A small image classifier, trained from scratch: norm layernorm, soap at rate 0.0021.
Rows from block 4, named by matrix and row number. Rows with one number belong to one neuron. Each number is 500 + 50 x the weight over the matrix's rms, rounded and kept within 0 to 999. All counts start at 0. Numbers have three digits each.
# gate: MLP gate (model.blocks.4.mlp.gate.weight, 336x128), inputs 86-127
# fc1: MLP up (model.blocks.4.mlp.fc1.weight, 336x128), inputs 86-127
# fc2: MLP down (model.blocks.4.mlp.fc2.weight, 128x336, transposed), outputs 86-127
gate.196:510505533500477511533457518489517509515492565485461467475476454483418494517549457537426508464412508499456529455474474494466494
fc1.196:480482510541504579431526475518532399485490472572505531504504498571536492474469516554429488452519550479510513493482516432448557
fc2.196:484546494486521427487522465565521486524545390587533452519553512504490492482435510538453507523522487541517493561474482497484397
gate.197:458498468509504542509426560451559447456446534479521561540581491531540554522585549473492524504456511581541543438484441611561520
fc1.197:455612471548512529498490476426436476462436507529572501455500545456523580559616558516558491464419577431489517489447428524460494
fc2.197:489521444521503508477476514462455473496545464533519509519480529459568589457562477552558491505540454530488457439495450462513498
gate.198:530488523452429543481442476499460439551537492567497534380510510485405535477491528437530594496460527516555522488458521519496488
fc1.198:512495536425443521502419442544401493469449457513488483542535497500458495469568435471556471456428481537546512457515474458552532
fc2.198:586498563440450585466521474471455446507544468525464533503456420446473535461509497464538548516473477522522471511495471566442544
gate.199:517490551529531450551518451608528561581475383512611478526524535497423541649533456493466432503546410504430451435479490513478491
fc1.199:579465431403501531480398563426511453543495558579543553521436406433495434398429589477501569524492549403526517534551528451431481
fc2.199:504395384441438641578473425452554421474501619476449521537495507546532512423446551499435509575406563564560454534496471529514589
gate.200:574486533527550495505555532524433537536466552535456513430551544567515548550520514392417563494451544455566494489426571550567469
fc1.200:394549460485517537523521508444511503533547482494534453532556507460492453509464460543453570515560483555476425524494510507542501
fc2.200:476537419554475506487575445508517477546588534432546491455457525425479461473443529523468521555559435504509457415413478521604549
gate.201:487496530514491491450528517550532494538503449554506516525578434477447510520499573526535564541532445474519459460441429486456474
fc1.201:452534453440537560538515496570484505612482485513554502503377476502532528515449462476413439531508464490514522429611547515501511
fc2.201:540540469461549535545498471474414478483524512526510408530534439631535503468451560409455504530506480472515504566532465471598443
gate.202:494488526402538545526465516499467482499514527468556539501573474498514453547461426485566528477515524536554523440485482482479517
fc1.202:450405496428520598479576458521496472492473523448501399534532503515603560512571423467455502511514546431592567480505507520505476
fc2.202:488460486469477454463525505434502581449546512511500416536548532526464572534544437604475536518586505550449495532518500499515474
gate.203:501406484572454625554485516538513433465454477501470463537511503542504558518529387524572540435450483486553486497506536502531527
fc1.203:555407503489453439578452538524465518492494513513486443496437504507598517499541512445544505488489492495566487473407455489539478
fc2.203:451480558478491461499528538508511508487484449473511453487553516433627457392587554524513549515484509586589500511452499574471448
gate.204:533549543552538547510503438529509522496505494536496537481537516514570553612439527529459554528509495511489561435457510544556572
fc1.204:507508462517491535494505496441481493515448480566494533543579462463517493544455493501501489444532485441480454495518466400511463
fc2.204:427507473481394516506406472498491543568514489534519516504384486506454447482493557481436555544469522479475444559558473560483470
gate.205:521526499436589538518593509455524568488429490526496470520561379525496495393488490558496433525486449471527511509517453594470461
fc1.205:512580548455483484525595518412438524474464487491494529516555512571450508467571522543520524561474468466432518508569470653451478
fc2.205:525488450504521555510543488532529519498462546515478389521472447463560458510498584452558483404533512523540541449537481401487520
gate.206:448489497509467483557533534533453590451509450472535515476520550526581561502465469498506426466535499516582532484556470450404540
fc1.206:523462560496526460373510526508526497479441485500469478476462486561501426469515552567509441468521509501431435390571500474559501
fc2.206:532448610506555590492497423530561501463448501526509484526471541420392520525526503506548497551556572546500510557533494492567475
gate.207:444520512529459435558489520528453433486468499490375537391528452410437660509579445510468544532451538509548453500571478517504411
fc1.207:588491563469519587519550549527431550541519638422513462480429530502497379473485497440511536397470478437453543508430556495579497
fc2.207:449575389575532503485496526469453484459474525481499430671581518413516452451503558490376532455618517544516507480550540398468473
gate.208:446517582567501481505479521391410488473415494492486563351408444498500487473560516526475518510534562475434436429497459508511518
fc1.208:446520483557475542481478481519477458437517419521556520562535546565533536369577484530602574435568450549452442452533468469511446
fc2.208:522546511414511527581410499558541515527535562564443475482484474398479503529527526438519521473307489482493427473429456497447558
gate.209:484569644450493541470406578568483467436478488504631518522499547498507630458517419491414567504531446531444466322493581459539406
fc1.209:527402375438523455434358600517581515506499511518401567519589472538418465519485476429445534375468490561505527641486591458464681
fc2.209:435491522632528446490553676527458489517531598587468477475553483536465396454452527457549483497498411479630594504483545455542525
gate.210:531497499479533550417423566566495524529474583463522430517494480488527549473536538486537531463477494464455500478432543520481443
fc1.210:481464541524383472507475591517544491483521539419467509495424490540486475468461423477519480530495449476447518483506547595437517
fc2.210:468505518484510451519521414492497581549450534530573574476488424504481554467607502509428487522515499549524506527415547509476502
gate.211:498460444499516546449533487528515491463477543505469539430494582499493543453511620587514548496461502507389538450489471554517468
fc1.211:485561518521506497582444509514485493521445516541459459529511505517449488533379407511527481513532472551535475447453478564512487
fc2.211:497450519490527560473542481495538474527418471505501497514519516478450494493495514432609497492554524537454541504522459482500492
gate.212:468408459438503531505516461532494458512537482504542513547510570499540526493469473544460537543492512479440430467494541492575483
fc1.212:542440466420458447485487413600526507496528521479437437476489530525519481488500444521485537570503530523457398505463515501556520
fc2.212:493480487538508533513428469440518495513502485593504537533448547508488563538526489440499524515497466516592424514583378446472501
gate.213:550479497481484545484504588469483544461468554503544585482511490478521507478470564487545517499506504487510517426452413636506477
fc1.213:429445523541494498546459464475492458509550449468478480501576427538475476510488533517392489518453539478529510494549549436490498
fc2.213:503468513439537533487515478445534538505537488562527437448549459451459556462489532473456495456554466402500464540575531500528487
gate.214:472508461554500479488534446445460515463465449496468446488459487487503543496504508596472447479478426518467534507522605588445428
fc1.214:474565513538472405521495403505396555426561459453542517525454461447435429493557502465501469460441468522546449462500443489478497
fc2.214:450483506476497488518539443449430513506492521510477587526505509525495547546496553535539494512352512441525434542451471545558473
gate.215:449566528450536509474513427505597521594508590468542465471472405411645408444639411529446534507448457498520497507432503506509573
fc1.215:505454444528532605520485447583436368514430498403425564555657524516489609467431582475542417419528515435455558510558490455488470
fc2.215:501448450395591468529494524427460522635501544552480638552532470418495474494516414540458462420525447474484439430636515499447539
gate.216:563501579441570596463543541537551507479424589598515531460451529496506460441516562455558517503465529533504566468496472584597559
fc1.216:356526457537599545380464461471467464513537548506516503579562537499462453574478590516451634500559471519471494474507567420411544
fc2.216:459532469516573532515501514394552498465447466517594478416424606529477570590507431510496570566499533499492534456459481468470499
gate.217:417463518518498507525577543543369506504647360494507549442462508525464621409467491464467559481569470440495505571534477454459413
fc1.217:537650479532466498502443491453592407462558713561563420478419559447506450550628483499462534580511567509530538476498435476610503
fc2.217:453589535545484574431470394450610310502482594550521503572509406424506446458590536500484465610467511565426441393508486478556493
gate.218:480411498494454484532435516456520471399504548510568463472576539489535506559539484462482481555476492514492576405401611430514529
fc1.218:496446511510532528549469399518547427559482529459562405528502424517539509449447482477556560466461502461514554489526449404548478
fc2.218:438583530473468501484527452507421531524481501472478506458475487412519463460456533479367527469526493490538507476408465511518496
gate.219:412500603482535474525473485501528547471527552446497446487499483546533491476502520454450535431537547430542502432524512487496438
fc1.219:476441420503481524485539440468483538543518529557504482515537482487556521510505466506487471461558545531508543554504488456471499
fc2.219:500557448515459517567495516445537387514491449493523500474562447446560517486519564493497489490473474478501524512504490528532522
gate.220:607460528540537519451441422410466593525535522474435486532514493544542467486541515499487455464475456531502563507484559585479482
fc1.220:462588603570511525425516488488476508513513469519429430484562624492568481436478514446432524455499417427577489547526531527453529
fc2.220:550477477424581504433519538552438538511493503460501370517539470489465548525426482610504496558572564446435505434410622533513310
gate.221:439475537463436526513440580476511511514532477533518510547448498483486542473416414537494478490477443576579406511527555538407585
fc1.221:570527495512484538463565435466525517507440545546482452506498571550561538519496523490530514633533485430545566494575505490450479
fc2.221:532526583558492491476501509507489507523489467536453494503525433490472534450425460553463495520558398525563479487447509467402451
gate.222:505616602453392434579494552458493482512511580474529481490540522587395526545541557536467576506410449539525401574513493475479502
fc1.222:471404493522479577457609501424500456508405522479409575449418500505589456441455519619589512487531513513557502458388525544531483
fc2.222:444519551533533493436519536567488544504580439482526546496470522510565495388475530446497425501571421520489514486514520506569548
gate.223:491529583500584387466474477480542478437527519477448527492538559488544533599512426516531466449484515515557504563518522454447468
fc1.223:442561439565560486598519474546451469499545498480510553378505578508546521514453542479516471474574459580537450514458565577545490
fc2.223:392481501485481423534390467525502496534503450433499406401541485530507580527436443486440449456539465505476545388494553427479538
gate.224:477471480475557498498394488587451519527436468573477593454555460468532535420542553454508424595483498503471536513421477434456462
fc1.224:609469441512537482441526446462544474489463467557518460497557445437357541475508517486531474613567524479483509492500537461468537
fc2.224:518469486482423518469601437540505479502517524567460492525517557578520519566515552461536511446562424498538427510530560559459493
gate.225:474477455608483456509485520494570551462430555555552462455567535469474440479490481491500521460419509498491481464474492493537520
fc1.225:536527466437450473572384521535390484539433514496472495516475450535490549447469566479520552430550490473510457455506510496530458
fc2.225:438502528477502497502493536511535527508571499463427571534501531466500546556491458527540447552506518426582472514442575516347502
gate.226:542565523547429482480527492482513429451524456495542525433494560474411509485508505501574466490568478514539531606480423515479471
fc1.226:457479505460527478508514480462481466509535475519473469502515499521541569506542490466543478461440407495461466526507524438462510
fc2.226:510498508449463462485441576524403428502512521522475520478452444535518535480546576549505492569479476535495511584515470478475560
gate.227:613439552563511572401467479626545496550542536509483433465616541537532525591487603473508463491520463501613515501558463542481515
fc1.227:635453471504518577414489456660636519531586512523534452554532520394416531545533600477492573530536511473498410465550492559460527
fc2.227:434612551473484521545523447590560518550489521534427488473461475433491490439587442636589542470513413495474576439480520563496502
gate.228:523410412629526440451544529498478536491481492576522515487431439500463530441470424435512559543419539507553505532433485541522401
fc1.228:443491523525448514518554545480517513445574510532494531406507490506449486556430542534493579538535538437458433508534507426501565
fc2.228:519416459497427445542574458494571549534611552494438521449508486519507472469448439475487478485527495449499506506495540400525477
gate.229:477517489537525524471496542544488507527531522576518532506517455497395521469445427470501394471494494516465514567509527524460479
fc1.229:571505465489475507507420432502460468464544396523485503396447542549535524462589517444587463558618538505501474533492475494455542
fc2.229:457500414401441489423515511542494526451517534504541438550511521516445557485412456474574489514587519473507469484601526524459474
gate.230:441475517492539549505456489524507495603584439500432528518548489427502496477494529568503536533482401447523482465424515529415576
fc1.230:575547492492448499473574459478471525391400463521536521422497512558584526535499484518476448503534524538465617505480446500546476
fc2.230:516485517549604459462506421465588515522499423497475475493508480470520553564486394501550455591551482575436434525540521495516482
gate.231:435550499527534318511547481482537521579509569494443483381555500547485538464496519492561497514538529490492572406478546500511444
fc1.231:471512580591498421527477468512510449525533412508548541533457503548492537511478489461398490505443550398564527404482568464438549
fc2.231:455476488458493477527443544505510480520494465529434430456481547573538544597491434517479491514377551491381484494524473536448471
gate.232:448475464445475554463459512549476561522525418488476459465507509441543486518524499425499539539510425541541517437552571516467544
fc1.232:546500487454551402447418528527520519472470464467482513548471510449404534514490514498463521511488537512443524584469537468562480
fc2.232:509508521589494506512456502534501496474509505537506500538490488442509429469515520563514551515506449530581467507484476463421405
gate.233:539570544524503510526500554548551550528440555548439582485527414506510527517501585577435483500548483482452554508469608617562520
fc1.233:395583570511456513519594439523491447473568425462483502545536579449443564454524467474487551537474440571489511510438510438477449
fc2.233:544515539589473414488427545523456531497481483531497571509454503473431500522475529510529506548459511455477542537528481510483530
gate.234:460484495504569462556535469512515417505491504465460547533557497431462491521576475416350604411501468414536505483467538507467418
fc1.234:529499529506533455368485527479503512525574525488533487493453502488529523500524446492557503645510514553520590480451424395512446
fc2.234:566475582416540463470460571525532669578471524527507505537437545483516513522459524485466487569413539534520567524493490473409407
gate.235:462491541492492498585494483516466512455590553498574468520489466457546565428481587539443476422562531462518475467529457485576445
fc1.235:499526481550537463439444438506452574424559577494491526480477498559568458511431436567535390518499511438511520428479562463592500
fc2.235:506470571590559463462598576518508530472528483457536490451482486450434532577491428506578492543484432529535536509428494582579471
gate.236:362419413533510686511497448468557515562491439515540463342573457440502585484469442493500569539474619428417495442574523513586560
fc1.236:518412611569381476437551561572471529483552585538479468454441575523500532462512517398336618533518526561486481506517462550581478
fc2.236:470522415463429425603435510506589440418480475500508524467438476591547559542622515475466540472500462437496508386522527359533484
gate.237:563462496570442492474493577518506543610500449426405510473512499382466562542563501479522436563506466599545485527515537429537452
fc1.237:515406351598501488527459419569467545577468562519531463459581441463463531458535513471446446464458440518478435518450528451573441
fc2.237:556606604484486500506513284488476442453461578543445493469448497566460390492432515455514495551526435384507498584472486560474496
gate.238:527447517513492483478476398484536454515505543577523518582476564519517517461476523510519421521525625401519565609465529533477556
fc1.238:392433519526587505573446579433414586546476496519422568483540476578495426551497489488532499509483499437450511546516497474514469
fc2.238:609496545502519468502458556473574432417571506518585661497553481354424516419566551499614431542501496484474535564449491502511469
gate.239:470415479515490510542374448570398483529444426508561512595561491461537539527487531524576551465499486464555612544519441505395558
fc1.239:486500569575508504466422497464518519440540389513485414565464452372480524564491511426494600474473572554584553477581519516502468
fc2.239:541541446488554439504516622489506498511541489502450511516482535470435496512505540548429475542427566528473462470530565472547447
gate.240:483503532434435540520472457475602463439493523534546522427487452461571509525479389560518442427555526537460496477445457444551491
fc1.240:541508492559499385489431445483418504566439419483468524487505512460520561477453577628541436524464487448533516435489476518419480
fc2.240:409467507495511498513443404503532538454454466542485532540540440513539601541422527442469526418611476473522473441526520414480563
gate.241:442512586422489459550595501448462477565586467559534495520518490512530473419523478524495490527506520444407464424449504433575527
fc1.241:561594405539427548418461438515439506530484558482447509582477519439557555527483443494494491506442472500542600526530449607383498
fc2.241:527512535471512525516427416475504410518502464537506493474525463525468503426486537500479457404485483552452490513560555484510471
gate.242:461523594541472455504395504554495573616447543451639572428467475392431416327644574550519528521422416496564545507592514563579529
fc1.242:528445381516594427453584553479561463474529385458464462465428467529538414462419498428565610479458537514461412444370480522417458
fc2.242:537466499519550491492586478494528412473662400540441491558427499487527481417516522448583449342606506520459499468514484504444540
gate.243:542386416484538488506492454495497455491504480459471409426501441503552562456551482486463430476502540591541569539523526511553434
fc1.243:444589527391479532503581459412491546552469509519512559505463517471579468496506492460463481453493551447547532541480485513497524
fc2.243:427476429531506608510467459521501562555537494552504447540513459500501489579460524335533565521560510500558541527491581514415556
gate.244:428390445581492555439420497588380548449530515516535475530402456495505561505528540558564546435467471549484512475465508457500516
fc1.244:486408563586565607414443487551490485471441571465469459582503543446501552550546490526432538521516406362472460600515603541492553
fc2.244:530551510543455485443456571528404496436431493480478500606455530487517502537469529556510531495420491510603452603597517441524506
gate.245:485542456453515439410537499463461510514572493485465561502525462462550512504483472542566436472512503513422560503531508521438514
fc1.245:538425479517481564431524478477446485523407454533569480506521587384520547537461472516545503474503483441402481516465460530411521
fc2.245:479527456460452529452497507460510530450434464554508535509588576474505479461499469495500549480483518547514534548495437485499488
gate.246:487505538513534488448527554456528436474510410601442491508502519479558459535518510489516594499472479523480563464511501474496475
fc1.246:469475513452448435522551496506516568491548441483441527547510507517521595457584519494531532478527518479473546541508488438504526
fc2.246:539458430524538526479533571483529549481457479547500454553475521477481486527446530531499508491497509536530509494527542489524548
gate.247:490488479599416543537550528515505511493498484385483541537547492552478543497550506601515542463427451475512464465555455507509504
fc1.247:472494515528471425497500511568464500498410469452590481436554478421551515540608577458506429474511538509448472481410508507585488
fc2.247:477488539517482428426497531527505646482402471534512528478499518419448517488509522550434610494504505451525526482439531411524533
gate.248:474569561485427516506526548560559481510447561426527477508514550529552578498516489565556505479465462534504509411533567551511504
fc1.248:502495587488534438513418524482494492501454588394558505422554530481473517529418470467502536553486530508470526496488502569513533
fc2.248:523505602461585522484605548470471447543551507493452432527507520448612572558513467527540451508534517538548490476458586493588520
gate.249:433488529536479544417513595571482506464474516416492568516505408617470456508534540435513531585440538442480541454468451478501551
fc1.249:454429497440427528460506470493492528454492541473472426503536467579546416494445512502451504526525582493524459528472529588471581
fc2.249:562430488575509443511563492471528521454478588556459453433536578486563508504436495446477457503441540502523504489485525521547511
gate.250:529426485565561568464481537485437528507541525437502542550446505484497540539507484409521529548403530416458515527478487435509511
fc1.250:484596544549473436548538493498521492524448480562463511436474538450452509555462507547377551476618419501492426530533468500477497
fc2.250:544530460435514529450539457552475413531519505471507446516603393529498502519570480520493548518488541536498523492471458489500579
gate.251:477407530480518569529467501564537448497491556522464513534550423514533477444506494516536532466432449550534525509501454501454432
fc1.251:507516595459497470500561483535493540540498472541616442575527611543428471574536438508556546524551481492546526446487453525550509
fc2.251:428400547500468477521506537445536494485420533482556447558527657450579521509489434512425671450442510491556566425520518542529541
gate.252:439519537473564596510502489490545469519523547492435566508509452400603537487478424404492426421523571572474439506533503498438431
fc1.252:437558674497478492397463486429405493491417485502368493410587534361592566541441454509475455431426593548504522553417511459483535
fc2.252:511581495600512478394592549515493427473470669469479421476440532453540487558553423447506438574523583509492375492534559606524543
gate.253:504473479552520469457534493461551530472507507491561526536579449586497470571446480475498508473521533518492525458548477468472513
fc1.253:508553565494561569511537490418534455485521513481550548521473472538470435470409512533492551472482410507553481459448515498468449
fc2.253:481469471542543454439551505537514493459460441420482541521540518485446515490506423472504521569550496515512442537508506549583453
gate.254:511539459538519444527444500545484469583475432610545487456545429514537458472472444515502596511535462485499474549485498447500452
fc1.254:451573477510428619456573485385518480532491496499564416515480560539476488531570435523505594602422519464462475475561554573495544
fc2.254:501568537583450476576451480508528471498561526515639479508466534455417454473567538424531538521539515496519497561560528474477493
gate.255:396466462458457548435523482505512537488398426478445449513531443378499609564574404478500557436443532505564487423515476421533545
fc1.255:482538473587621398500516473544565496559506486481530435506536688502485436392482562570463553468653494472485549490558448524539513
fc2.255:506390500505475488507558582500449533467525526439497458557402551526495450593501499541449600548414466419567513553537570516563617
gate.256:569441574400435544518484501627485570440475493474510556507506517433588491591541479445494429576524459541535465477498400465570508
fc1.256:434506441476477419385534448491514503541613595382555488509474512529446533419390454553456530486473594379532439467535507572464462
fc2.256:457441461398506481478534529481465496430409469478589462369452583605530480484553480491392355452488422481623592400532586511525474
gate.257:543472528476457406537479511450413422522395533405534622523528454566478494483587442586439477440556518522460469399338483410495568
fc1.257:340523457493459458450542571465508409494538456494471445368540602498525659520507490525587560486453548575447377560481550628526477
fc2.257:388551606441528481445492539492564644519583424553509473407620483512585574623479552482572693563473451645527348505561375560404524
gate.258:470487513432616506487487509580485466539435471468447534571561501433532520536486402527492531440566476563622540487501588510499458
fc1.258:463549596470471504498408531504494589540508435586423468397557511467516525545443510495592551515474531456498539518548445496511549
fc2.258:448504364461492489472478450409458482452498505593417595403532460546549554531511412464524594509574554507588485530508438516484471
gate.259:481539555496418484383451514534410455565577489448549527395497608443562501421524487562446576440544512452478547385411514568524494
fc1.259:489572526565398487408455503448522548384487456479427526460517559482543475518545521448556588395495539457414474431476433568521490
fc2.259:512458445502463505527539499459473511463413475552529521518493572473504481477455540558435477564428404522571521471485584544521494
gate.260:473484504537568504476582471428468505554558478564485535523514514569474480497465475491499475458516505464454496525518543498460427
fc1.260:524470460471517500467506480454469578533464601465481543510482505496500551520461488509475503486485575447492458431462447520519563
fc2.260:533490480539480475542485522517490478480549529489514560479471585543471497540481521518460455544586568512535460526542502447486466
gate.261:460540530482459536508478571494524532459446484493570532510485520438494501552531493559508484548477450497483545447460514576517517
fc1.261:501533427502506469560462396448513518515486553413546507490512470544522422560444468481450528497539518577496419550465515436575495
fc2.261:512500550471521507501565486505490502457506496559518503512554603538556443461427567558577489567481528516602550455555517510559543
gate.262:416544484497474528432498424513581512472459473511462587527441497498500473566523544596457503505475412530419530519571496491504526
fc1.262:494546489518454554471487530527490484524482526489438514474497529472434517503480527531560509470524544428493479600596541428491434
fc2.262:494447461544597583498513445585500489460471532496483493526431410488491547499541418471472477452500510472550558518528510456534548
gate.263:471441482568480524549499594399568446561603511522520501471565535423479491509536485476470557415497510495495513485467479483550540
fc1.263:456557542501518420581534490444515535457559498501511568488550442492556520542417446569609418540533524438501544547516550493547501
fc2.263:477471489444513525443490549457475475514436555431433521579517591497503444442466531402449516418546531531520477537451512526596490
gate.264:550541559571566513594559452549544424514597637466431491464646483512487541480383439618574464649465507456437596599419459515507495
fc1.264:490575578551494478597617414421475389418525567445440528533556560554534476453390646649608492572511504559544600515374517446558570
fc2.264:653547423448582433438613366438570528464462501565517558630472516511597596554470606640594453431476628608440464460628336584545587
gate.265:462609542481494426498486518511450414557570493410602500453461484501509562500569390450492451583496401535500481511501574633511546
fc1.265:502510480540499567503512523577441519463472498440576551638494483506553555505527450508578497408531566444595497491452447426485426
fc2.265:442486472425516535539584503492508487504473426485509520526402406447509439464502504473463477492512498543440506438388635436602440
gate.266:519456382560479547453484487483486518497490436485528519546541447465486458536601505490504544563490480499506491480548531544516490
fc1.266:482518542535509498496489596530496467442548401402447499480456460551499590512467543434430477460472554536492514508465443501349486
fc2.266:450453427526451494512529443449475463412531490494564530559500490542447600458483520557506430544479528618458422494459460543522513
gate.267:468469506504555599563536464526526491541484562513515560532481509587594504468522589600499525405520478502537464505452488521536459
fc1.267:610449497518458495364511505449523542534470520488520444546396559526582484546509484536428584499408504469472477503507486420540502
fc2.267:512521439520401432507515584512613455502516410570476438443480452306455543550541555430524449437499433515525485492488427543436454
gate.268:524548484463520575521463595593445476549513469446569557427538570474572491517435480501619505530447455423473470424459409446502543
fc1.268:457488518551476570521403500513483461461440548449438474556555524416549522531492435450556509529580557430548553602510631525563465
fc2.268:535409403564510494440431478575536520420528518511477458575548473495557441517412507539525557588512467520407531465483438470453397
gate.269:415468575600414506515501482471497427578547442517455496475544416419508500519489455514538493436599503471495506504502507504504509
fc1.269:485506555533517465506557479460599495428482455468549449495496520506484532547483514466496420464487576462523518570518474525411534
fc2.269:628510486480500498533513505599475449479530500491484411531507423525459627575425492456560419538526469521485500546515443585505499
gate.270:521513544439413393518434477519583568484482506495574458473551475543537526462426474470551470408545456513573624531461497570408503
fc1.270:513562539542497554465637526509543398538399571479420574578421548464505412537513476472465391503553592510535535497509540456517427
fc2.270:453518465526561510504511361459543614478514525454557525541506468538534493484501509481549552478484514578492532550474445481455449
gate.271:439454458482527452510488475520500487562573553566501514492581501485518583494538396547561430535518458484495515502462535561567567
fc1.271:546540454500574517469460514574509466540527532504467514526465505503497439504484539492520486371548507579532545522503501507443477
fc2.271:433453465509473523531528473429432372537495499438497538516463455494518414539520486454576572471445547581514587555555504465571566
gate.272:521478575425535502545561520527596524538525541504601524486499475479575510524529541487471493387480539542525507513517418507478495
fc1.272:442508469568513570478558438427515582475479499440533501434533530456514429467542482493472481458570529542431416533563548543473539
fc2.272:470461543546546503493484531510466485496535524478415454528505463459508533410480469471499520501479467481516466508475563437528555
gate.273:630532492515521506463360443399643477524514403640466460434424485577506428558527602651412476450471535519525627450438509472410635
fc1.273:706484486637458474482460371471599414532577428580530489487465463498535401597502541610433443473505468561469563391533535464440533
fc2.273:365579435419395428491514539404584364606450592460512529475485485646651588401581510488518566446531483532549316432392501547496557
gate.274:528527537503514461543390486482530470502428614522547505461409515456535520483542527434496398589554529391447524490523500538570464
fc1.274:514515560455606607473537424440520584455367563534523494478550434561484443533578443626485490520375553488505472577537511442522548
fc2.274:510457540540492469548531555506506537471513507516472446515466414445458429470491518713548483454489512548497496518488476448449523
gate.275:494554513476332510592471487441437507470531561522531569449439440477573453547490557534489491540554490525420445518576556411404538
fc1.275:550511508471546489474480546541593416573534464498471398446559454596543517480450549494505461545485530471530569476464507540571473
fc2.275:450589554484482479514486468441436469616598446494435516577609519475498559533481512513422456489498470464466491464484541503474514
gate.276:428560498496551526474553568494513474437401439519590472537538589478517478497543458503519527554479536580461532492433551496575604
fc1.276:489495478527473607511549470487479469481471548443518407525590537472506503511424462485444524469485452561524489452459458586476481
fc2.276:478515517592534551539440502549530567491509474469469440511441464502491533458461461565463583384587567533510481424565481453483499
gate.277:484519555529434451426492524542403565533587485560513417411391519596626531518504521449509542504488545580361433485428483548453563
fc1.277:474476583630545499446617532529510511476409455588447618438471450459568458473497478566452511499502512472458474499422509508521500
fc2.277:484430473519512449581572479410511445471434541518487554524548573583533444572519544496451467551568557533462499535498524479546637
gate.278:445520493549444531461562478503532533513519443449535491548482512574537489437513484519445544496516526463638481410526560505412588
fc1.278:522479509520461508545457439537520447554479431476506491493460543592501448438451452481432499523494506486544541453503488644476536
fc2.278:491450536460606513493539491480469550402461487564607591532613551420447426464502490572510505497556551484533546513524612480479558
gate.279:530456460521483514537494502558488485480445478423508559523524480503517505495535417465502533492441468528489481539509565494558481
fc1.279:453526515402506450501478461480512516449527506540521563410474480510496508518387427451458471511592552504439505461463544455528568
fc2.279:479511567465464526560469532636456541478540501497482444560490415548465443449511517564569462556489539489554526505449487484606553
gate.280:503501479493420634572512546501560465493546461479459585563461454517567647490502434479512564518508436548520520517583511462579481
fc1.280:538382525459474489430574511494497505492526583552452430433495508485520430434473496441478557502505604514564510585474432556493529
fc2.280:540469498586461432564536530654502545520511483567400427503475549417395475605510532442399522414516557529552433536516526492449419
gate.281:526496556510504517423512540472473526428493416415563457523487537510469470507503458538577489504579455469518494399465411501543496
fc1.281:453475509470536536609432574446477550447384501501474587519541406533421382577426506523489503569469425559509552494485524501448479
fc2.281:578463413493505500480360501456505478426554467510465575478432459414437446447549555475498572548465491463497589486563522457607516
gate.282:440516546482514582535435523592521471515467607465508529523515444430539502491575504502454527524524493480481521531589446452475472
fc1.282:480512516425528426480546467525473495472571532505414490492468431471598501544533508505529539509452536505469523488488545402472437
fc2.282:564506453545485512541461397425572482586421522567435402558557498427499515532484457506486426434603431508562562536467411553469534
gate.283:523558511514571422536573543506494471496508554554536464545516463538547514577477573509506471504405538459473455453490490463479494
fc1.283:497544527543511499489555507505433424500505569538535582505508505484569481506505443523450454488543530485467562506482506592554459
fc2.283:545437513546570491466546463444460478474447485483529559467488507510436456553532479514507552570479536427534508486438582525491504
gate.284:546478534550517590503472458474542466523466562467445442480495502484572486485598477518471545508502446475478479532502392545430503
fc1.284:493478491523499534507485497495476504492473469520513486485454518441500498489573468464461508489554472503464508453503575609444574
fc2.284:473492469387505534485479438514515587485421534502507509498524478398493460472532443492463536457540425499525474481525523581500445
gate.285:489520523544544529555448555518529434517480546476525493507444440615452518553505490511456564500435472497504478419485513526560491
fc1.285:522539523606520426529446456509507499475458474514442488532599485564539501462491464563478493536525423544524481477499527486536539
fc2.285:537450540545448461530553498505518452506502442480462529440570498527426480502533582520447433529448534534391546483437531427531518
gate.286:476517517500428487520454502516568553502552467404469539566523450553465519502579535491453476511487467502565447489489430481516488
fc1.286:463496446512574491525568522497404427477483536525533561580556477537549533570441526529425557489553525542479554541459509515566549
fc2.286:463483484549502509529424506526544508549507455550498570520502519498530495570418513489473471605522544452484557520573526501429500
gate.287:529502460417407500580492408544611486462510468508563415458459504557503572570428524454438500515472463455470565474538362546517514
fc1.287:605494476474553505482526380542422484460548555408449481560456506508598420514461514383562428403555376432542584486490464471461481
fc2.287:528452487573439481533522518491586662490397446475417600484536568470533419531439592487530538515521516460517551549476509566443525